Weights of a small autoregressive pixel model.
Training: 16400 steps, batches of 192.
Data: trained on Sentinel-2 satellite tiles (TerraMesh), 72500 training examples, 43.4 epochs.
Rows from block 2 of a small autoregressive pixel model, named by matrix and row number. Rows with one number belong to one neuron. Each number is 500 + 40 x the weight over its row's rms, rounded and kept within 0 to 999. All counts start at 0. Numbers have three digits each.
Before each neuron's rows are labels from the 100 images, of 14976, where the neuron reaches its highest value: "strongest on" is what is common among them. Only what is clearly more common there than usual is listed. The data: Sentinel-2 satellite tiles (TerraMesh). In brackets: how many of the 100.
# fc1: MLP up (model.blocks.2.mlp.fc1.weight, 576x192), inputs 64-127
# fc2: MLP down (model.blocks.2.mlp.fc2.weight, 192x576, transposed), outputs 64-127

strongest on: snow or ice (60); main land cover: snow or ice (53)
fc1.135:531507570517567559525489481469503533509530475454478462531508510486540447552483553497456496566417496559502518538526504483464478473509442519505502479569449505450540485508531484501494515476542503
fc2.135:562534589524500497519507509528460520455478593486509524450494404520474527548548534492489471492499450499562486508457487538468487568516513534560475548472497518541479448443494516499490526553526512

strongest on: main land cover: rangeland (45)
fc1.298:495511521512408522552494584550473461523457514523503524598488467525514615525529519492502532451547472514556471465487497427467445515487526548522475516470516602496569529499515444511510498457443545
fc2.298:474467472486523436421472480449556492548523453483580475459476551524470520512474523515469467529440596513458603490457455473527485424453491460469523445476465484508478456521462491477479534548537514

strongest on: snow or ice (95); main land cover: snow or ice (88)
fc1.183:477443542489501573512498496434538494464428460460516565515517449507591551506530477437467452518556498470558508520498538532518519490543526527496476468592480444516533431535507541604519555529492527
fc2.183:521528468547475433547452464552439493555569576510486445458474546490382500557442520513521507518458536544440486472453535462505452526502482472524584484532525589460449558449505445396471459492456458

strongest on: main land cover: rangeland (46)
fc1.275:591490496567468384507479448513488459424469450485449480540496469544521468551478510510525458532438477509484517440523539515478499449520509514529471556548463508505495542483479489533556521499504510
fc2.275:487456518524484458428468487447551512574481530456578511506520571524569538460450507490515500479475482584457599546482508536550559493498471502447515482499465489489500473548481425510573517510483494

strongest on: bare ground (51)
fc1.56:509515455489507465537501544468525476475497522474485513499429483571464535491450442509477488530469545527521365526488508551545535470513497459465501529487580509518463500484484461472541528471485472
fc2.56:513488426502497392504534476533464506546504507445586482509504538515551507423494475434558493472451469484427537448420551457478474515487512465450469552510465543494477482539434452495494531471469557

strongest on: main land cover: rangeland (46)
fc1.566:527520536550489484494480516506451490575480503498463466520518480538457538535460467491472466524493527498516516525573564498533510538499497510485463558563470564476503509482437487479543522469448517
fc2.566:474520449527562465479476457450492526547499392425534476514524570584603497472502502495522481538530565509447571477465452565492464474490485484525488511484455476523503551576484475484516529500484519

strongest on: bare ground (51); snow or ice (45); main land cover: snow or ice (42); main land cover: bare ground (36)
fc1.416:523530512523521454584567503514488534519531500539520489568540448506530445589540482534535501471511551500526518535606498473481466496459510470444524466523556521475564543468450503512459526520435484
fc2.416:465519484479451523469501521477492513493529515562468459473586548501501435497537429549509516514499538506510570476450442552501488516557526453590458439524502444447497438599478410510493447522505464

strongest on: clouds (47)
fc1.271:538570502498546543518507470532504533532529493505461486485485552488353489570472557472399499426440466520533409525498458493498478533483462508439493524577521482638565520477488402550488478450438508
fc2.271:570414554515462465494472514495520467484531505527517520494594492559565487450492417416586564545529562467466573518531499499516488493483483479492481503416497487473480481530466514483492556543493446

strongest on: main land cover: rangeland (51)
fc1.516:485549490496522473529452522470462522538466530529523538503492453529531525520457478525532560522593480484571437456570522451557493477537538448501476566444521521500508538491489445438515499473357553
fc2.516:473558471491532466420523501478555487575424449477477479482494499498487493536527564518515462552491535542492616468467449487512483513535449458469540519570469507508473510557496555506508542519515460

strongest on: main land cover: rangeland (65)
fc1.422:537508563495530541479477526484466562544495525507479465593591512468526450531471510498457526564540468453499596506532556482437491458491451526492534500535453485407532522501493481509476487489494480
fc2.422:523583492496563420500479478482487496467525475485461495464542498541475475496539498520549442539576502547494466487435472512483539556529524520546447638477494524589473477501498446498471544500509519

strongest on: main land cover: rangeland (49)
fc1.372:439480536471526526476553467530557499446538505562499521515491557445468496524543525523530553471558519514520546472478506479439492565516461538536505429529445511475493491547520478526543479480528511
fc2.372:475518478484492476465472487558511512546523414491585482499474517512500537512462509546426523507426527449543499488535469534520442455439507564541497423491480445459540426526511564439505515532520477

strongest on: clouds (44); main land cover: trees (42)
fc1.206:434495465463530544548504487556566476558534528542525544489506428517522502459506490529528544452438570452526415507464469545461470433530434541500515490505543481544498512533555414500486486537515498
fc2.206:564532546505528501569560507498458532451526522542494511519506504506479480476543520447519474456551474453464424476479550487452451543474536517554469574479575515551482513456494524487478501499483486

strongest on: bare ground (51)
fc1.90:477459539482470448521519520459529506483514508442525462547520484573556468551556507453479491530562508497522476543424480513538490437569494527465468469493469498492489505475469540585505518491471560
fc2.90:487537447509545568473484512537487482506462450523487536450474519440425521470513484533508515472388467524480537444584560468481486537430513486496540515498545498472508557488523459449487488539488428

strongest on: clouds (62); main land cover: trees (50)
fc1.37:511538539470463471524568583461417512525508562458493493481485544505470495495555541367528443575483499553509488554487435470530493501532520483507486469520419484503449574426548471480523534508475500
fc2.37:494454423532512543453458460490524480495434460456425505522502563528430443544474510549463483435504541509470528507521531476511472540488500503505529556508570530549590386557501510503530520499560589

strongest on: clouds (58); main land cover: water (29)
fc1.230:513575581504513514512511419473420528498483487535542458498445531549462540468411515452544472486499465453519474482475459485474451493511505536412480502511511519619487519566544541539516507433518497
fc2.230:375471477480504469536453476580503485469513499493514516463546515438547473443586430567498524490519604585509495545532470579509558481496476474538549492427519506390537490540452516485513440518488510

strongest on: main land cover: rangeland (52)
fc1.306:455439535517467511541445514514474494512477416508505479475464496465511544518519531520469557535530425506523395569490537520549475466610484474414464501452511521461535486437489528492470533530457475
fc2.306:571526498440563467477558464489509531495575578535477481468521489520532478445471508518451442415535483480496590456529497544481497555451531516531545429549543502534488502563525500512507485532478575