A small autoregressive pixel model, trained from scratch.
Model: width 192, norm layernorm.
Training: adamw at rate 0.0013, 16400 steps, batches of 192.
Data: trained on Sentinel-2 satellite tiles (TerraMesh), 43.4 epochs.
Rows from block 3, named by matrix and row number. Rows with one number belong to one neuron. Each number is 500 + 50 x the weight over its row's rms, rounded and kept within 0 to 999. All counts start at 0. Numbers have three digits each.
# fc1: MLP up (model.blocks.3.mlp.fc1.weight, 576x192), inputs 64-127
# fc2: MLP down (model.blocks.3.mlp.fc2.weight, 192x576, transposed), outputs 64-127
fc1.73:357516520406497475521545538550542490478577583552561516461491525351416527517486494506489524397480495536461500612513458465465484461398561451556501536510546555489544472517445429532544516486519529
fc2.73:559502467547403630504432500423450552439502535528361477496484390538483462589532490483487491471447454488503513448492400414449470500612468470442442476442458473511466467538500557480467431535582600
fc1.74:392606447466523447495491488529526489513523595525525543418481565476378573491485466481429555430504550508489386543455509529556515489531553502489557530506545599521462453520486440527491504492548444
fc2.74:534454490531439579597483517420412482509480543497357515500470513507543519603480480434563506546531499511613502404551493477471547506537462467443461439499499460537531516609544499513516469571465479
fc1.76:435460533500559487489534461509579513558585471558497499480550549460457539566544523500445510418476543401522582556482485513443487465500502552586482505473524538508476508486540443505474472469517509
fc2.76:467488560505527482500539536585581511500543433423657543449527493461454457416559509497485498454495571570437523553502466488515535520428506521587465589467573479464511462473540511543546542424528515
fc1.77:554444552490513576514586538527498503479470515523552491535525476461547335535385583490460397648420481432477510547524505473481430471537528492492476508592464506559608483470547485488546555513587571
fc2.77:477598545464521586355510515432442470464462598464522499463430436413545522476557387500487411483515559536514524406465479571539492496498507485562517447532534526465485415545511489479472567424508528
fc1.78:532512523510508408485487535479495519419621432505456475596498480432504598529522579493511455526597482485514635518498534534515499613529540568538475427474507462435479572505565527535520448425566511
fc2.78:469464409497470526537422470498405558504436477454577513471517484488472480483405531510617516527495513534476450482477488426483535529434491458491518561511375595560473508608576522474480542580418491
fc1.79:482487529531604500506462455444384578439503476503481467481462539606483475541502485509419544527508423510515508510510550344462429499460551542438454562532574505573458559500490488548541552433554657
fc2.79:418497479558459415478516507559450463455564491508576476543458536499487490481522459473640447537481483482491448494562543558544456472623523495505527520393638416564551571536501549511528505505468476
fc1.80:582542464497513598519475508528574525570427566498502460470478551617517486457386468430476421620508574528519378544441526488570528512573514425424518472477459543561538353443487474421536533567480515
fc2.80:409453465435442485519504462456472507534568471450513490547527538474584568520490489510631518481539516494608561459529616542482558499478513482452477410636431497527444531524527508495554528506552470
fc1.81:476527484496442549536460510582607521527470528533453497509540456574549553561509531480519479581626490474474508446425574577394460472491455508521462534540469487545492409448467477484491528525488562
fc2.81:478528506596406525502472491508448549504526472425614510441479557480504505515489536527624511482478615513546519502495513431430483491389482411484554463549366475519455459583565562479543554542573435
fc1.82:466499519543619489518444478437424497539508450437542517520461483440482635400433492566426508496597440537521498516537487516506440531455461465409443525512493590605434582496493544457517493588554509
fc2.82:570498472559511504514603522524540490520474484519526482418541577622502469549474482443502472471464513471546604423485457484447460507552499523481564470529556387441567327432514532535510440431434538
fc1.83:595425491459502671525507466463550544595418448510491446541571542554574435499440429459532433580553539493566449492452505439514534455489445451396509490515524511519503468479513412494558487622487554
fc2.83:517552453437492571463480506558529566508547460525521513508566482487439422515591580618391480476423518439379483535490439509511475514485558464483400550490569509561409528444465567517438425445525576
fc1.84:447505489500462385514468432461405442400467493421474495502441585576465576531560550582541485408498450447478417426532501573531521537519554530540526479435562491467469617507491509476444502447525501
fc2.84:570519493509467556459397503474532489534523451543499494487483513523461496582436570497519421568496491546422470410478456386487479471448521511470424472395500490533424532518545452462504555629573546
fc1.85:393588483460548478494523509512612497535594554548498543502460546436392570511520475478389583461447557423498427549469459530496508512489529504524517521489603533554478477532496495471491503422486501
fc2.85:488508548532531524558563453572533465492438552500500504457462533535451537521574445410433468476538524489521551368523421555480447564489466475547446551506561497477539474460485542516478484416454498
fc1.86:571506534516461480504441450464543515401456555452470488502455535608480523531468545434501484624479410557545549484488556453497500456457523545393448605497474479489551655377519526485443529478487575
fc2.86:519467405542519455469514450494441474508538574490575472474538386527488597504562481450515580433485476464498521513492465489447579512527495562521479552442523511523497543505522594483482456561413559
fc1.87:546537510573537451473434566387427564437603465499516540572487498402451531490491540486521473482581492554520551485636456515536513544535464556587493546483522537390460561556554511545451479454549489
fc2.87:407483413512542427503507549454432443464471551447596486486477547472539499466400436481543548565591464559509541464482555519507517432527470505463546542591460525521592512605539493457455623522420416
fc1.89:402498484512530484477553505491588502515576506481544520522446574384395528549575518525461592433451537422484469497457510533462495489440527520547517497499606489541502541539527402472497484476603470
fc2.89:558505506477425534533553548561492492528480518534502513439542448436494479529562493486437491503450519482424586416608513476530520545519527433552306571453563563498537498465524538570467447403471527
fc1.90:587531485510484623513459469432526505495533533480492473536541525423441531478478459506507540519430543545542589470534546484499509491449384492423571510495513435512439479506574471539548474525501435
fc2.90:427456441444519488523469499451436471503541538428452501522510523466496516465481471500548580484508433505624419559413551502448607410577496504488508510521490505518456508516419484501493615545485492
fc1.92:519425529491462547496461461535474496451568410534425463578587414465520443514582550514549442528569420436472529489492551530459521466514453570442483460507485477525455507535555609497551488513627662
fc2.92:474545465539459542495442527482470532475471422536580543470451507571499458525403575500556499522457587501448431529494403388485469439453527481549477495474446581529480542582531474491517517636512414
fc1.93:480512471486501611517473521518572501620373557607491480428470510511450491498427459454479492553594493552521316537481520423584500501524538433453507543497524576532522392524426389470588547547518563
fc2.93:549537457507467610438431493386444546524513529530389524543487451499540521591549544447514440489428459472482500498524474561519514521475511463448491474468470529517472477539517512499475519564540443
fc1.94:424554521463543446482485514554596494513629573559508499468524516417424546507530515512455557447500527437524490543477502526461496517523533544563505529488559573494463481485570423522486489454488498
fc2.94:523532492508462576414562488501478480433526533432542498456453535459477481440536492468491468517498519534564551412539417410486558452423455474588464479506514489518503425521535552506538506461524577
fc1.95:497580526528479484516420466477483474457482542564457448551500517478401518548480422497563562423513525415489401506465490335496505481515555470460460462569482548514543524529568425474572495514484523
fc2.95:512480491444484510495539405433515509495505471435517517470497565531544482501436545449452444480576547499462578531466424495507401527439479522516482577399507507502436538475470566527469440502491453
fc1.96:438476525504547479491488494493591481446620548485477522455481557394436569485555499502546583387519503498498500492544459539493518534493549541558504452455603499464482559532511483507470479391566488
fc2.96:521429452506447457519463567553457483493460514555435494513595531521457545506411491485457517546513502522460505462508485311566524455545524488485401551424492550517532567480523491510528498512500521