A small autoregressive pixel model, trained from scratch: 43.4 epochs.
Rows from block 2 of a small autoregressive pixel model, named by matrix and row number. Rows with one number belong to one neuron. Each number is 128 + 32 x the weight over its row's rms, rounded and kept within 0 to 255. All counts start at 0. Numbers have three digits each.
After each neuron's rows are labels from the 100 images, of 14976, where the neuron reaches its highest value: "responds to" is what is common among them. Only what is clearly more common there than usual is listed. The data: Sentinel-2 satellite tiles (TerraMesh). In brackets: how many of the 100, against the usual share in percent.
# fc1: MLP up (model.blocks.2.mlp.fc1.weight, 576x192), inputs 128-191
# fc2: MLP down (model.blocks.2.mlp.fc2.weight, 192x576, transposed), outputs 128-191

fc1.322:123176101143161098133145181102148058172149145128123114141093144157151118089156172103123142153152124117068071100116088128082174075078116138161092083039163095116122193102158091131120155149129090
fc2.322:138157219122128139139121153166141075153105060138176101179180085108163118122114139106127120088166169146142095085143098132148196165154145067146163118108142134185142148105140152114082092209067087
responds to: flooded vegetation (31 vs 10.2); main land cover: water (31 vs 11.2)

fc1.65:135140083092133164040139180123098120146131111136119166182150102132163125173163144115163104146074060137106072053135130136119138063113094136095149133097140110120091120064167048157146154119146168
fc2.65:092063161139152095144156100119141181098082170118151100145097110099158188065106124141135176108124162104106168145167127118182131203138127092150124141123111143080085200161128133130131104139082113
responds to: main land cover: trees (50 vs 19.6)

fc1.305:124144098124046137072169146105130088145122087168151174087120105129128108120102148136072117184100081129118140132115154105166080081092114110209131114182094144116090114108138128173143086131196101
fc2.305:151112112107198160133079104072087063124067098080138118086124103070155163124173099155152114142089102076135125224082083131132118146140071187119111134100076157117144115106110119155148189142093130
responds to: main land cover: trees (44 vs 19.6); clouds (40 vs 15.5); main land cover: water (30 vs 11.2)

fc1.225:096095090143070150104105103123126162113113065157124140121145112150152135097126101147097095142066117164149130160134167076132082133142123094170145129144076180145105087133119162144188078081173109
fc2.225:133112125119140109089148124152119097104098136062101165084085136089126120085109128159125064162137111166125143183120114110166090116130052124123139143146085069089118090115082147140125186093144151
responds to: snow or ice (63 vs 20.6); main land cover: snow or ice (54 vs 14.6)

fc1.128:140149107155100117127106089104170105142135114135140150179149163162225109124174147069154132109145172128118141244184163050096137089100134181140123124144130110135197053117059133048120115164138128
fc2.128:141097148128154147101132228169065143096172128139179102084112107125022144136097104160094131128091065145119100036070099180152175090141125094119119138094130146093144161137179098155119165089149128
responds to: main land cover: trees (45 vs 19.6); main land cover: water (34 vs 11.2)

fc1.213:115049080100078181097148110132141110112137096187107159144098184113105118130122145129142158119140131086146125112144142114083140144105097104155105109221120112094109138156136146131152115169152119
fc2.213:141109141103178132112117125165110143105092167100166117173182149160123104146180160107120154143106081082105144143073110175091121163162131191139130131066138119152150098113149154109098095093060115
responds to: water (70 vs 40.5); main land cover: water (47 vs 11.2); clouds (36 vs 15.5)

fc1.79:081117100123175057147163167152089086168172144123076094160169099179109069153128160186089168174074074162138146166132147115081135124148138130134097144090163073120108105085200141125128129132157121
fc2.79:134110129109105177134138171079128028096118149120148079093093140140224106136164083095181104110149104100130083116181080122137128144178099098110083149192106152098110130127132094145150173136082180
responds to: flooded vegetation (26 vs 10.2)

fc1.491:146125088111056137099117184087160115145114120114113163126170101115136108110123125039067122168138092112109122057089160138169095071052072143164075141172114168089121113095131168134172116180145068
fc2.491:156081119111179153112144096058123093094077167075180148170142129074137158081116149199174147128020087070124110234062077188120108120113073152100102154072082170102149107121097094119130141124140070
responds to: crops (82 vs 38.9); built area (78 vs 37.5); main land cover: crops (59 vs 20.2)

fc1.498:180149109101126169130139163093144108125122099150110129098129117149136114091107118167055137141123092083141128047081146136159097153100151159121100129168096188127121112099107114129131168167145135
fc2.498:144116093099180142112091089179126167150096069066081171115128130077068132137126137190086133163116125138132137167159111088168074091104118179112126145146098108089172124118096168136104112141158173
responds to: snow or ice (80 vs 20.6); main land cover: snow or ice (70 vs 14.6)

fc1.315:145124128125160143083170117114151114129119071194085118085141145187132111114134108118127157117101110117148136051131128090139153109116079109149116141070117134147127153087084140120153155108137119
fc2.315:135128134135128098144098148206156144159134092121097145135142112074105151113078074152107120110098128168095157144075114145139072160089138162127185155100124117153131080109115176087092097137066111
responds to: main land cover: trees (46 vs 19.6)

fc1.247:143113088138114083114135230123153112094141107165082123202113158169128131092110185122105130149124103085105103134120129113122113084050123082152122111123142125110130105090083118118111053190135132
fc2.247:151124062137194101159093077188078210188089108103130136102151146134092134181157128130111137186126124101109158157136152113107144076091134106140085169129134145091120098144087159144146141074126131
responds to: water (74 vs 40.5); main land cover: water (33 vs 11.2)

fc1.248:119093069124014153099161098138154094114145097168147167106126134159116129098090072121142153158140125126130151125086156091122111144111099068148115168190078108096112145134131161151162134151157098
fc2.248:128102187126128167117079136095136057073110164116166106174169116099182117122190104122156128110079154092134117154089083097126129191172092158109109108076117129161147148101143124133131133168065114
responds to: main land cover: water (28 vs 11.2)

fc1.281:135088085120121110112148111108186105134152201162115136144182134100146139129114012132068110138167082163161145083128082105077118071141035121167143157091125174156157172150162104139089091136122092
fc2.281:123201142130125150085101149155112158108087077110106138125086101126096161124112175115196148156058121122097090157102161104173143155114193192103098107163109089098134098081100116118149185123142160
responds to: bare ground (65 vs 24.3); main land cover: rangeland (47 vs 20.4); main land cover: bare ground (35 vs 5.1)

fc1.299:141098055087135197089163144139159077120178111106110132229059200147123119097085137150124145127162119133092101123130091121072121143102074085123038128197149090124136145146128136127134148142133148
fc2.299:112119144102121163139133130162166072135088075104180182120162154065135138140147149163127130136116146094078151145076117154124097162178098160195130168086115192183145142136164165126144082159142146
responds to: flooded vegetation (28 vs 10.2)

fc1.477:153162086140131131120090140118097118183144140127191148170189159157133102155157144113141093138130136153101104162110157069120149126038151201070123133110132156100202088167125131061088199107145081
fc2.477:128129154147120138142221112125154169110070081132106107078102062160142186120117069115137132116136177083123120151088110183164044125130110058162152138094130091141125122088145145187144137145094139
responds to: main land cover: trees (59 vs 19.6); clouds (45 vs 15.5)

fc1.27:143163113158081185111142151098168079143138095148132135121078161141148159107132142106097131151124084157078110139083149105117147024065095132219153097131116171128107107093152158117158141166124093
fc2.27:162130087070202152158145119112107114145063053111136138130177150047100127134131159151134164125100135101135117148056087165126132163124103204126112156082127212190127085108126153108103099180092097
responds to: bare ground (53 vs 24.3); main land cover: water (29 vs 11.2)

fc1.395:103159141116094076106126129145157129125130145124137139087203153162114102169123144070108127128103053126157131101161122135117165033097107139114114122091129125119108103115101151135105112143125135
fc2.395:143160152144098179104114130071160050113193110163104080168098138113112121058075136179134144109149185213143131152062141162135120149162107068123125141142129083195101124121159109125146102180117067
responds to: main land cover: water (37 vs 11.2)

fc1.90:142144101150124070085109103124108105099110202099164170137097140084142094049101074139127110162122122118190079145133106105103117137096123079187079133199128175133166161145124082149096165193131122
fc2.90:121158138089160136133145135146149196154152059184063099079142105137121167186168184086140155121109110123078173141153145145135193116164142204058139142053091090105103089105143172120148111102113141
responds to: bare ground (51 vs 24.3)

fc1.474:135107100093090131128145158061116077130108139126093167133129082107162133120103157095120124192124111087095080133091118168112061142034126132149074091163133153111104098156113133164135130189141053
fc2.474:150184101143145137127123097149122156142131115070126183139147123114088159152131145158100090179166175159121161149211149082124137090100168069134094106130134114095144135137135130169128118097201112
responds to: main land cover: water (27 vs 11.2)

fc1.465:115148112152098145058166142120128090113157096140077137161169211138135105132082237131109116092147155094151161164140138098101165107108119107160167140173127137172106094125113112108123037163114155
fc2.465:161113056124155126167073085160111171168147104126184103113114105152112130117142079117183127172092100133121118064131145182133076136139114161126120070096113112084149140183127181162141178083135118
responds to: main land cover: water (27 vs 11.2)

fc1.58:070063117155150082088114158140143145096154073149054089209145161174117141107098132119167114136108111171167125122167137065076129165101121057098085114074136097170141147104067156101162071119161164
fc2.58:133092120133127132129155135215100173123114201081132149095118164143111076150143152116127105168198117119095178135143139088134132085123153129162126167166139076076117082105088143153152120073165142
responds to: main land cover: water (34 vs 11.2)

fc1.528:117128113147135180142163176119113112130123120146116083213114117083147174134129104088151094162120130161128113172117143080124139115112094111089137128133099173079102176122178139110162128193157107
fc2.528:142173122102146096112082116145144173154134135110128158108137152183124106108107136130053163140175163138128179069144100188144140132126176134202086160063141075190132042134141176159109105098071146
responds to: clouds (55 vs 15.5)

fc1.544:140148107156088113127105088102171111144134110139147153169154169161222107122174144071156131112141171124118138244184167049096144095102134179139123126144128112135191050121059138045122116158139125
fc2.544:140097148128163146104133227164068139091171131140172100090111110122029142141101111155098134123096068144119099035072098182151171088137127094118119138089132152095148161138184093153118161095145129
responds to: main land cover: water (42 vs 11.2)

fc1.251:108147112137056110087123068141175132133132115110154126080143203130152122088129160175124120089071068121126144108133154084137139087107072108171153184127113068137110181140107167129163096076129186
fc2.251:118075128108134156148084160101135069086082143133134116120120110105115138091125149157138128115061093082116085135047076183137102161157075203128143155062091177140128132090117102084137144137068118
responds to: flooded vegetation (29 vs 10.2)

fc1.335:151128075119139093096092124102146073113136106124157097134149106116131142139111116110157138132120093180113109124082179144126079190102118133116180119129117088096106128142123125162134165158161176
fc2.335:166162108167146091132113116156116092084167106115152146081138106137130143156121132153095144096157132135151144143078094122080098164147120155085144131145097103133121127135110099178146115126134128
responds to: trees (96 vs 58.6); main land cover: trees (69 vs 19.6)

fc1.397:111112156151108075134129199207130126060139116163145128192158146114139122127123166130107134173124121145133116172152153131087105098105141055131169127069132106193122106139061133152117046139145125
fc2.397:125100127181147077165187090128103191152097115112075106106122159144132113140170070060090072176159131136115157107188125058130089123141139133155125123146153049078123121091128138169141161083109148
responds to: crops (67 vs 38.9)

fc1.23:088098088142087123133110132147157151128105070158143153123122128185142093082126148127126101150083127145100106089154134092154112130093095118212158132161109120126097137129045119132139062095191091
fc2.23:157181178111145071065140094136131133119128105095066134128108079134097160163114155154119146092092132141104143187153135144153135082152130068119173143123108073088119131117106125135119136107116131
responds to: bare ground (55 vs 24.3); main land cover: bare ground (37 vs 5.1)

fc1.449:108115112146004091066142109149157141105084102149197157111122168141137124107110153069104123081095092181098165102123129094144089073093040088167157134119108137112119137152049125149159080077172144
fc2.449:144121141153154129138153112125142114129151103118039109154149117065131138104137068188123101138101171148145145140071117128125090160168111197134168087083113052177137135095148161109101155184100101
responds to: flooded vegetation (30 vs 10.2)

fc1.398:120121129113049191150144084130115074098170089127136181133124125142137146066092168152134119163095140154112128125124165114080124170164147115166102126203109168145099101171150147160114152186137139
fc2.398:140155117145142125142102107193109180146127065081100138132180101107107183139169123101072068192136146134115167120190145067145155113124142140160171105086129070100130141095133141175118114070158162
responds to: trees (88 vs 58.6); clouds (55 vs 15.5); main land cover: trees (51 vs 19.6)

fc1.411:145162102160093129131097097100156109160161116134145148169162140149213115154162133079154134117139175126113141255176168070103152098071150174101106131140128138119187072148099148031114144134149132
fc2.411:132101147130174141106168202145085114075125137148160070087111119124060135116094108142103141123089073143122118048029099179187108103146103058160108138109137132114140150121151115194138174124137170
responds to: main land cover: water (58 vs 11.2)

fc1.155:114186128098121138184108074141051118189078115140196132090107113125102092154086127113179129185146095156089131153122092100170161097163145159082139137070131153120157087118127128123151122138137169
fc2.155:145125129132104133107106145130143159111198130140082117118168114150169146114180152160087104115141139088085093118140158063105102136133061074077081163171146102160101167203168077120158124159129088
responds to: built area (69 vs 37.5)

fc1.573:107099137106171118161089163172074098077159119131067140161174150093162110094137146175132134109098102043091127223087155135126107206163180129098098128154116080142112118111149147118095102200174108
fc2.573:133131095143090110172100099130097184160129115119151147120100127167135137188167114149123139181193191095090146075191127073102155090126127090135073135151128125079138122121123140161170118087137176
responds to: bare ground (52 vs 24.3); main land cover: crops (41 vs 20.2)

fc1.234:118172142144102135035170115100139120141074129146150168057122112099126109099144108074086095106127085147130154101119137149161108046092115129174139091144112172107094119123069137144168091122129136
fc2.234:152130142153198133124101157131134150143102133096131124165145156054080160078110107131103124125074153152162175224057133108111105202131059205154153116085110113180104095137130163127094152152087056
responds to: main land cover: trees (66 vs 19.6)

fc1.271:134156096140097128167100123157168101104162131124103142136130110162167144129100142109111112177132127109113164141087155114099187167151113088089136158153135168051109119078180155151135092137131104
fc2.271:112053177120124124115149119103110140138083125140104109087117067132106087120175089148147152095121119164122111159195148156131105153163108199197163117178138152168104127177110110147131086118148164
responds to: clouds (47 vs 15.5)

fc1.529:143114098120137114176117163121051102125087139119171114116052173124155176178098171073106122106085082115097102152134084086132147071177128121130157131059135140118147136139093171148133162110143139
fc2.529:144098099102095130140146130136091121129138118105065140094161090082074103118171072132161109116120116113124115137139190174112158128096110089104111101204112108127139157103128138067145127132195124
responds to: main land cover: trees (41 vs 19.6)

fc1.203:129167112118091119094149105078165143122127078163147114121150138149129121101127158104113111164112078131125155123093156060177142087122120129237153130110103148139112141098125169116147119097108152
fc2.203:124083073113147157152127113103131091129063119125159124080110160103138156102139134132137091139137100043157116184078101168110076124130072187149069170117120189127116132112110139122213159110139147
responds to: snow or ice (50 vs 20.6)

fc1.25:124161085132170136070148185090128073135105160133095148150085142126161102115135178106123142197107089108088046239107109144108102114060145158160124102129154166134110112091163125128135111160179071
fc2.25:163109103066154163155156127094087065178075089113156158119118128096120104138107131130141150130142090128098063171111113115119148095126111147071131147134099218086107065081102116116108174164118131
responds to: snow or ice (57 vs 20.6); main land cover: snow or ice (52 vs 14.6)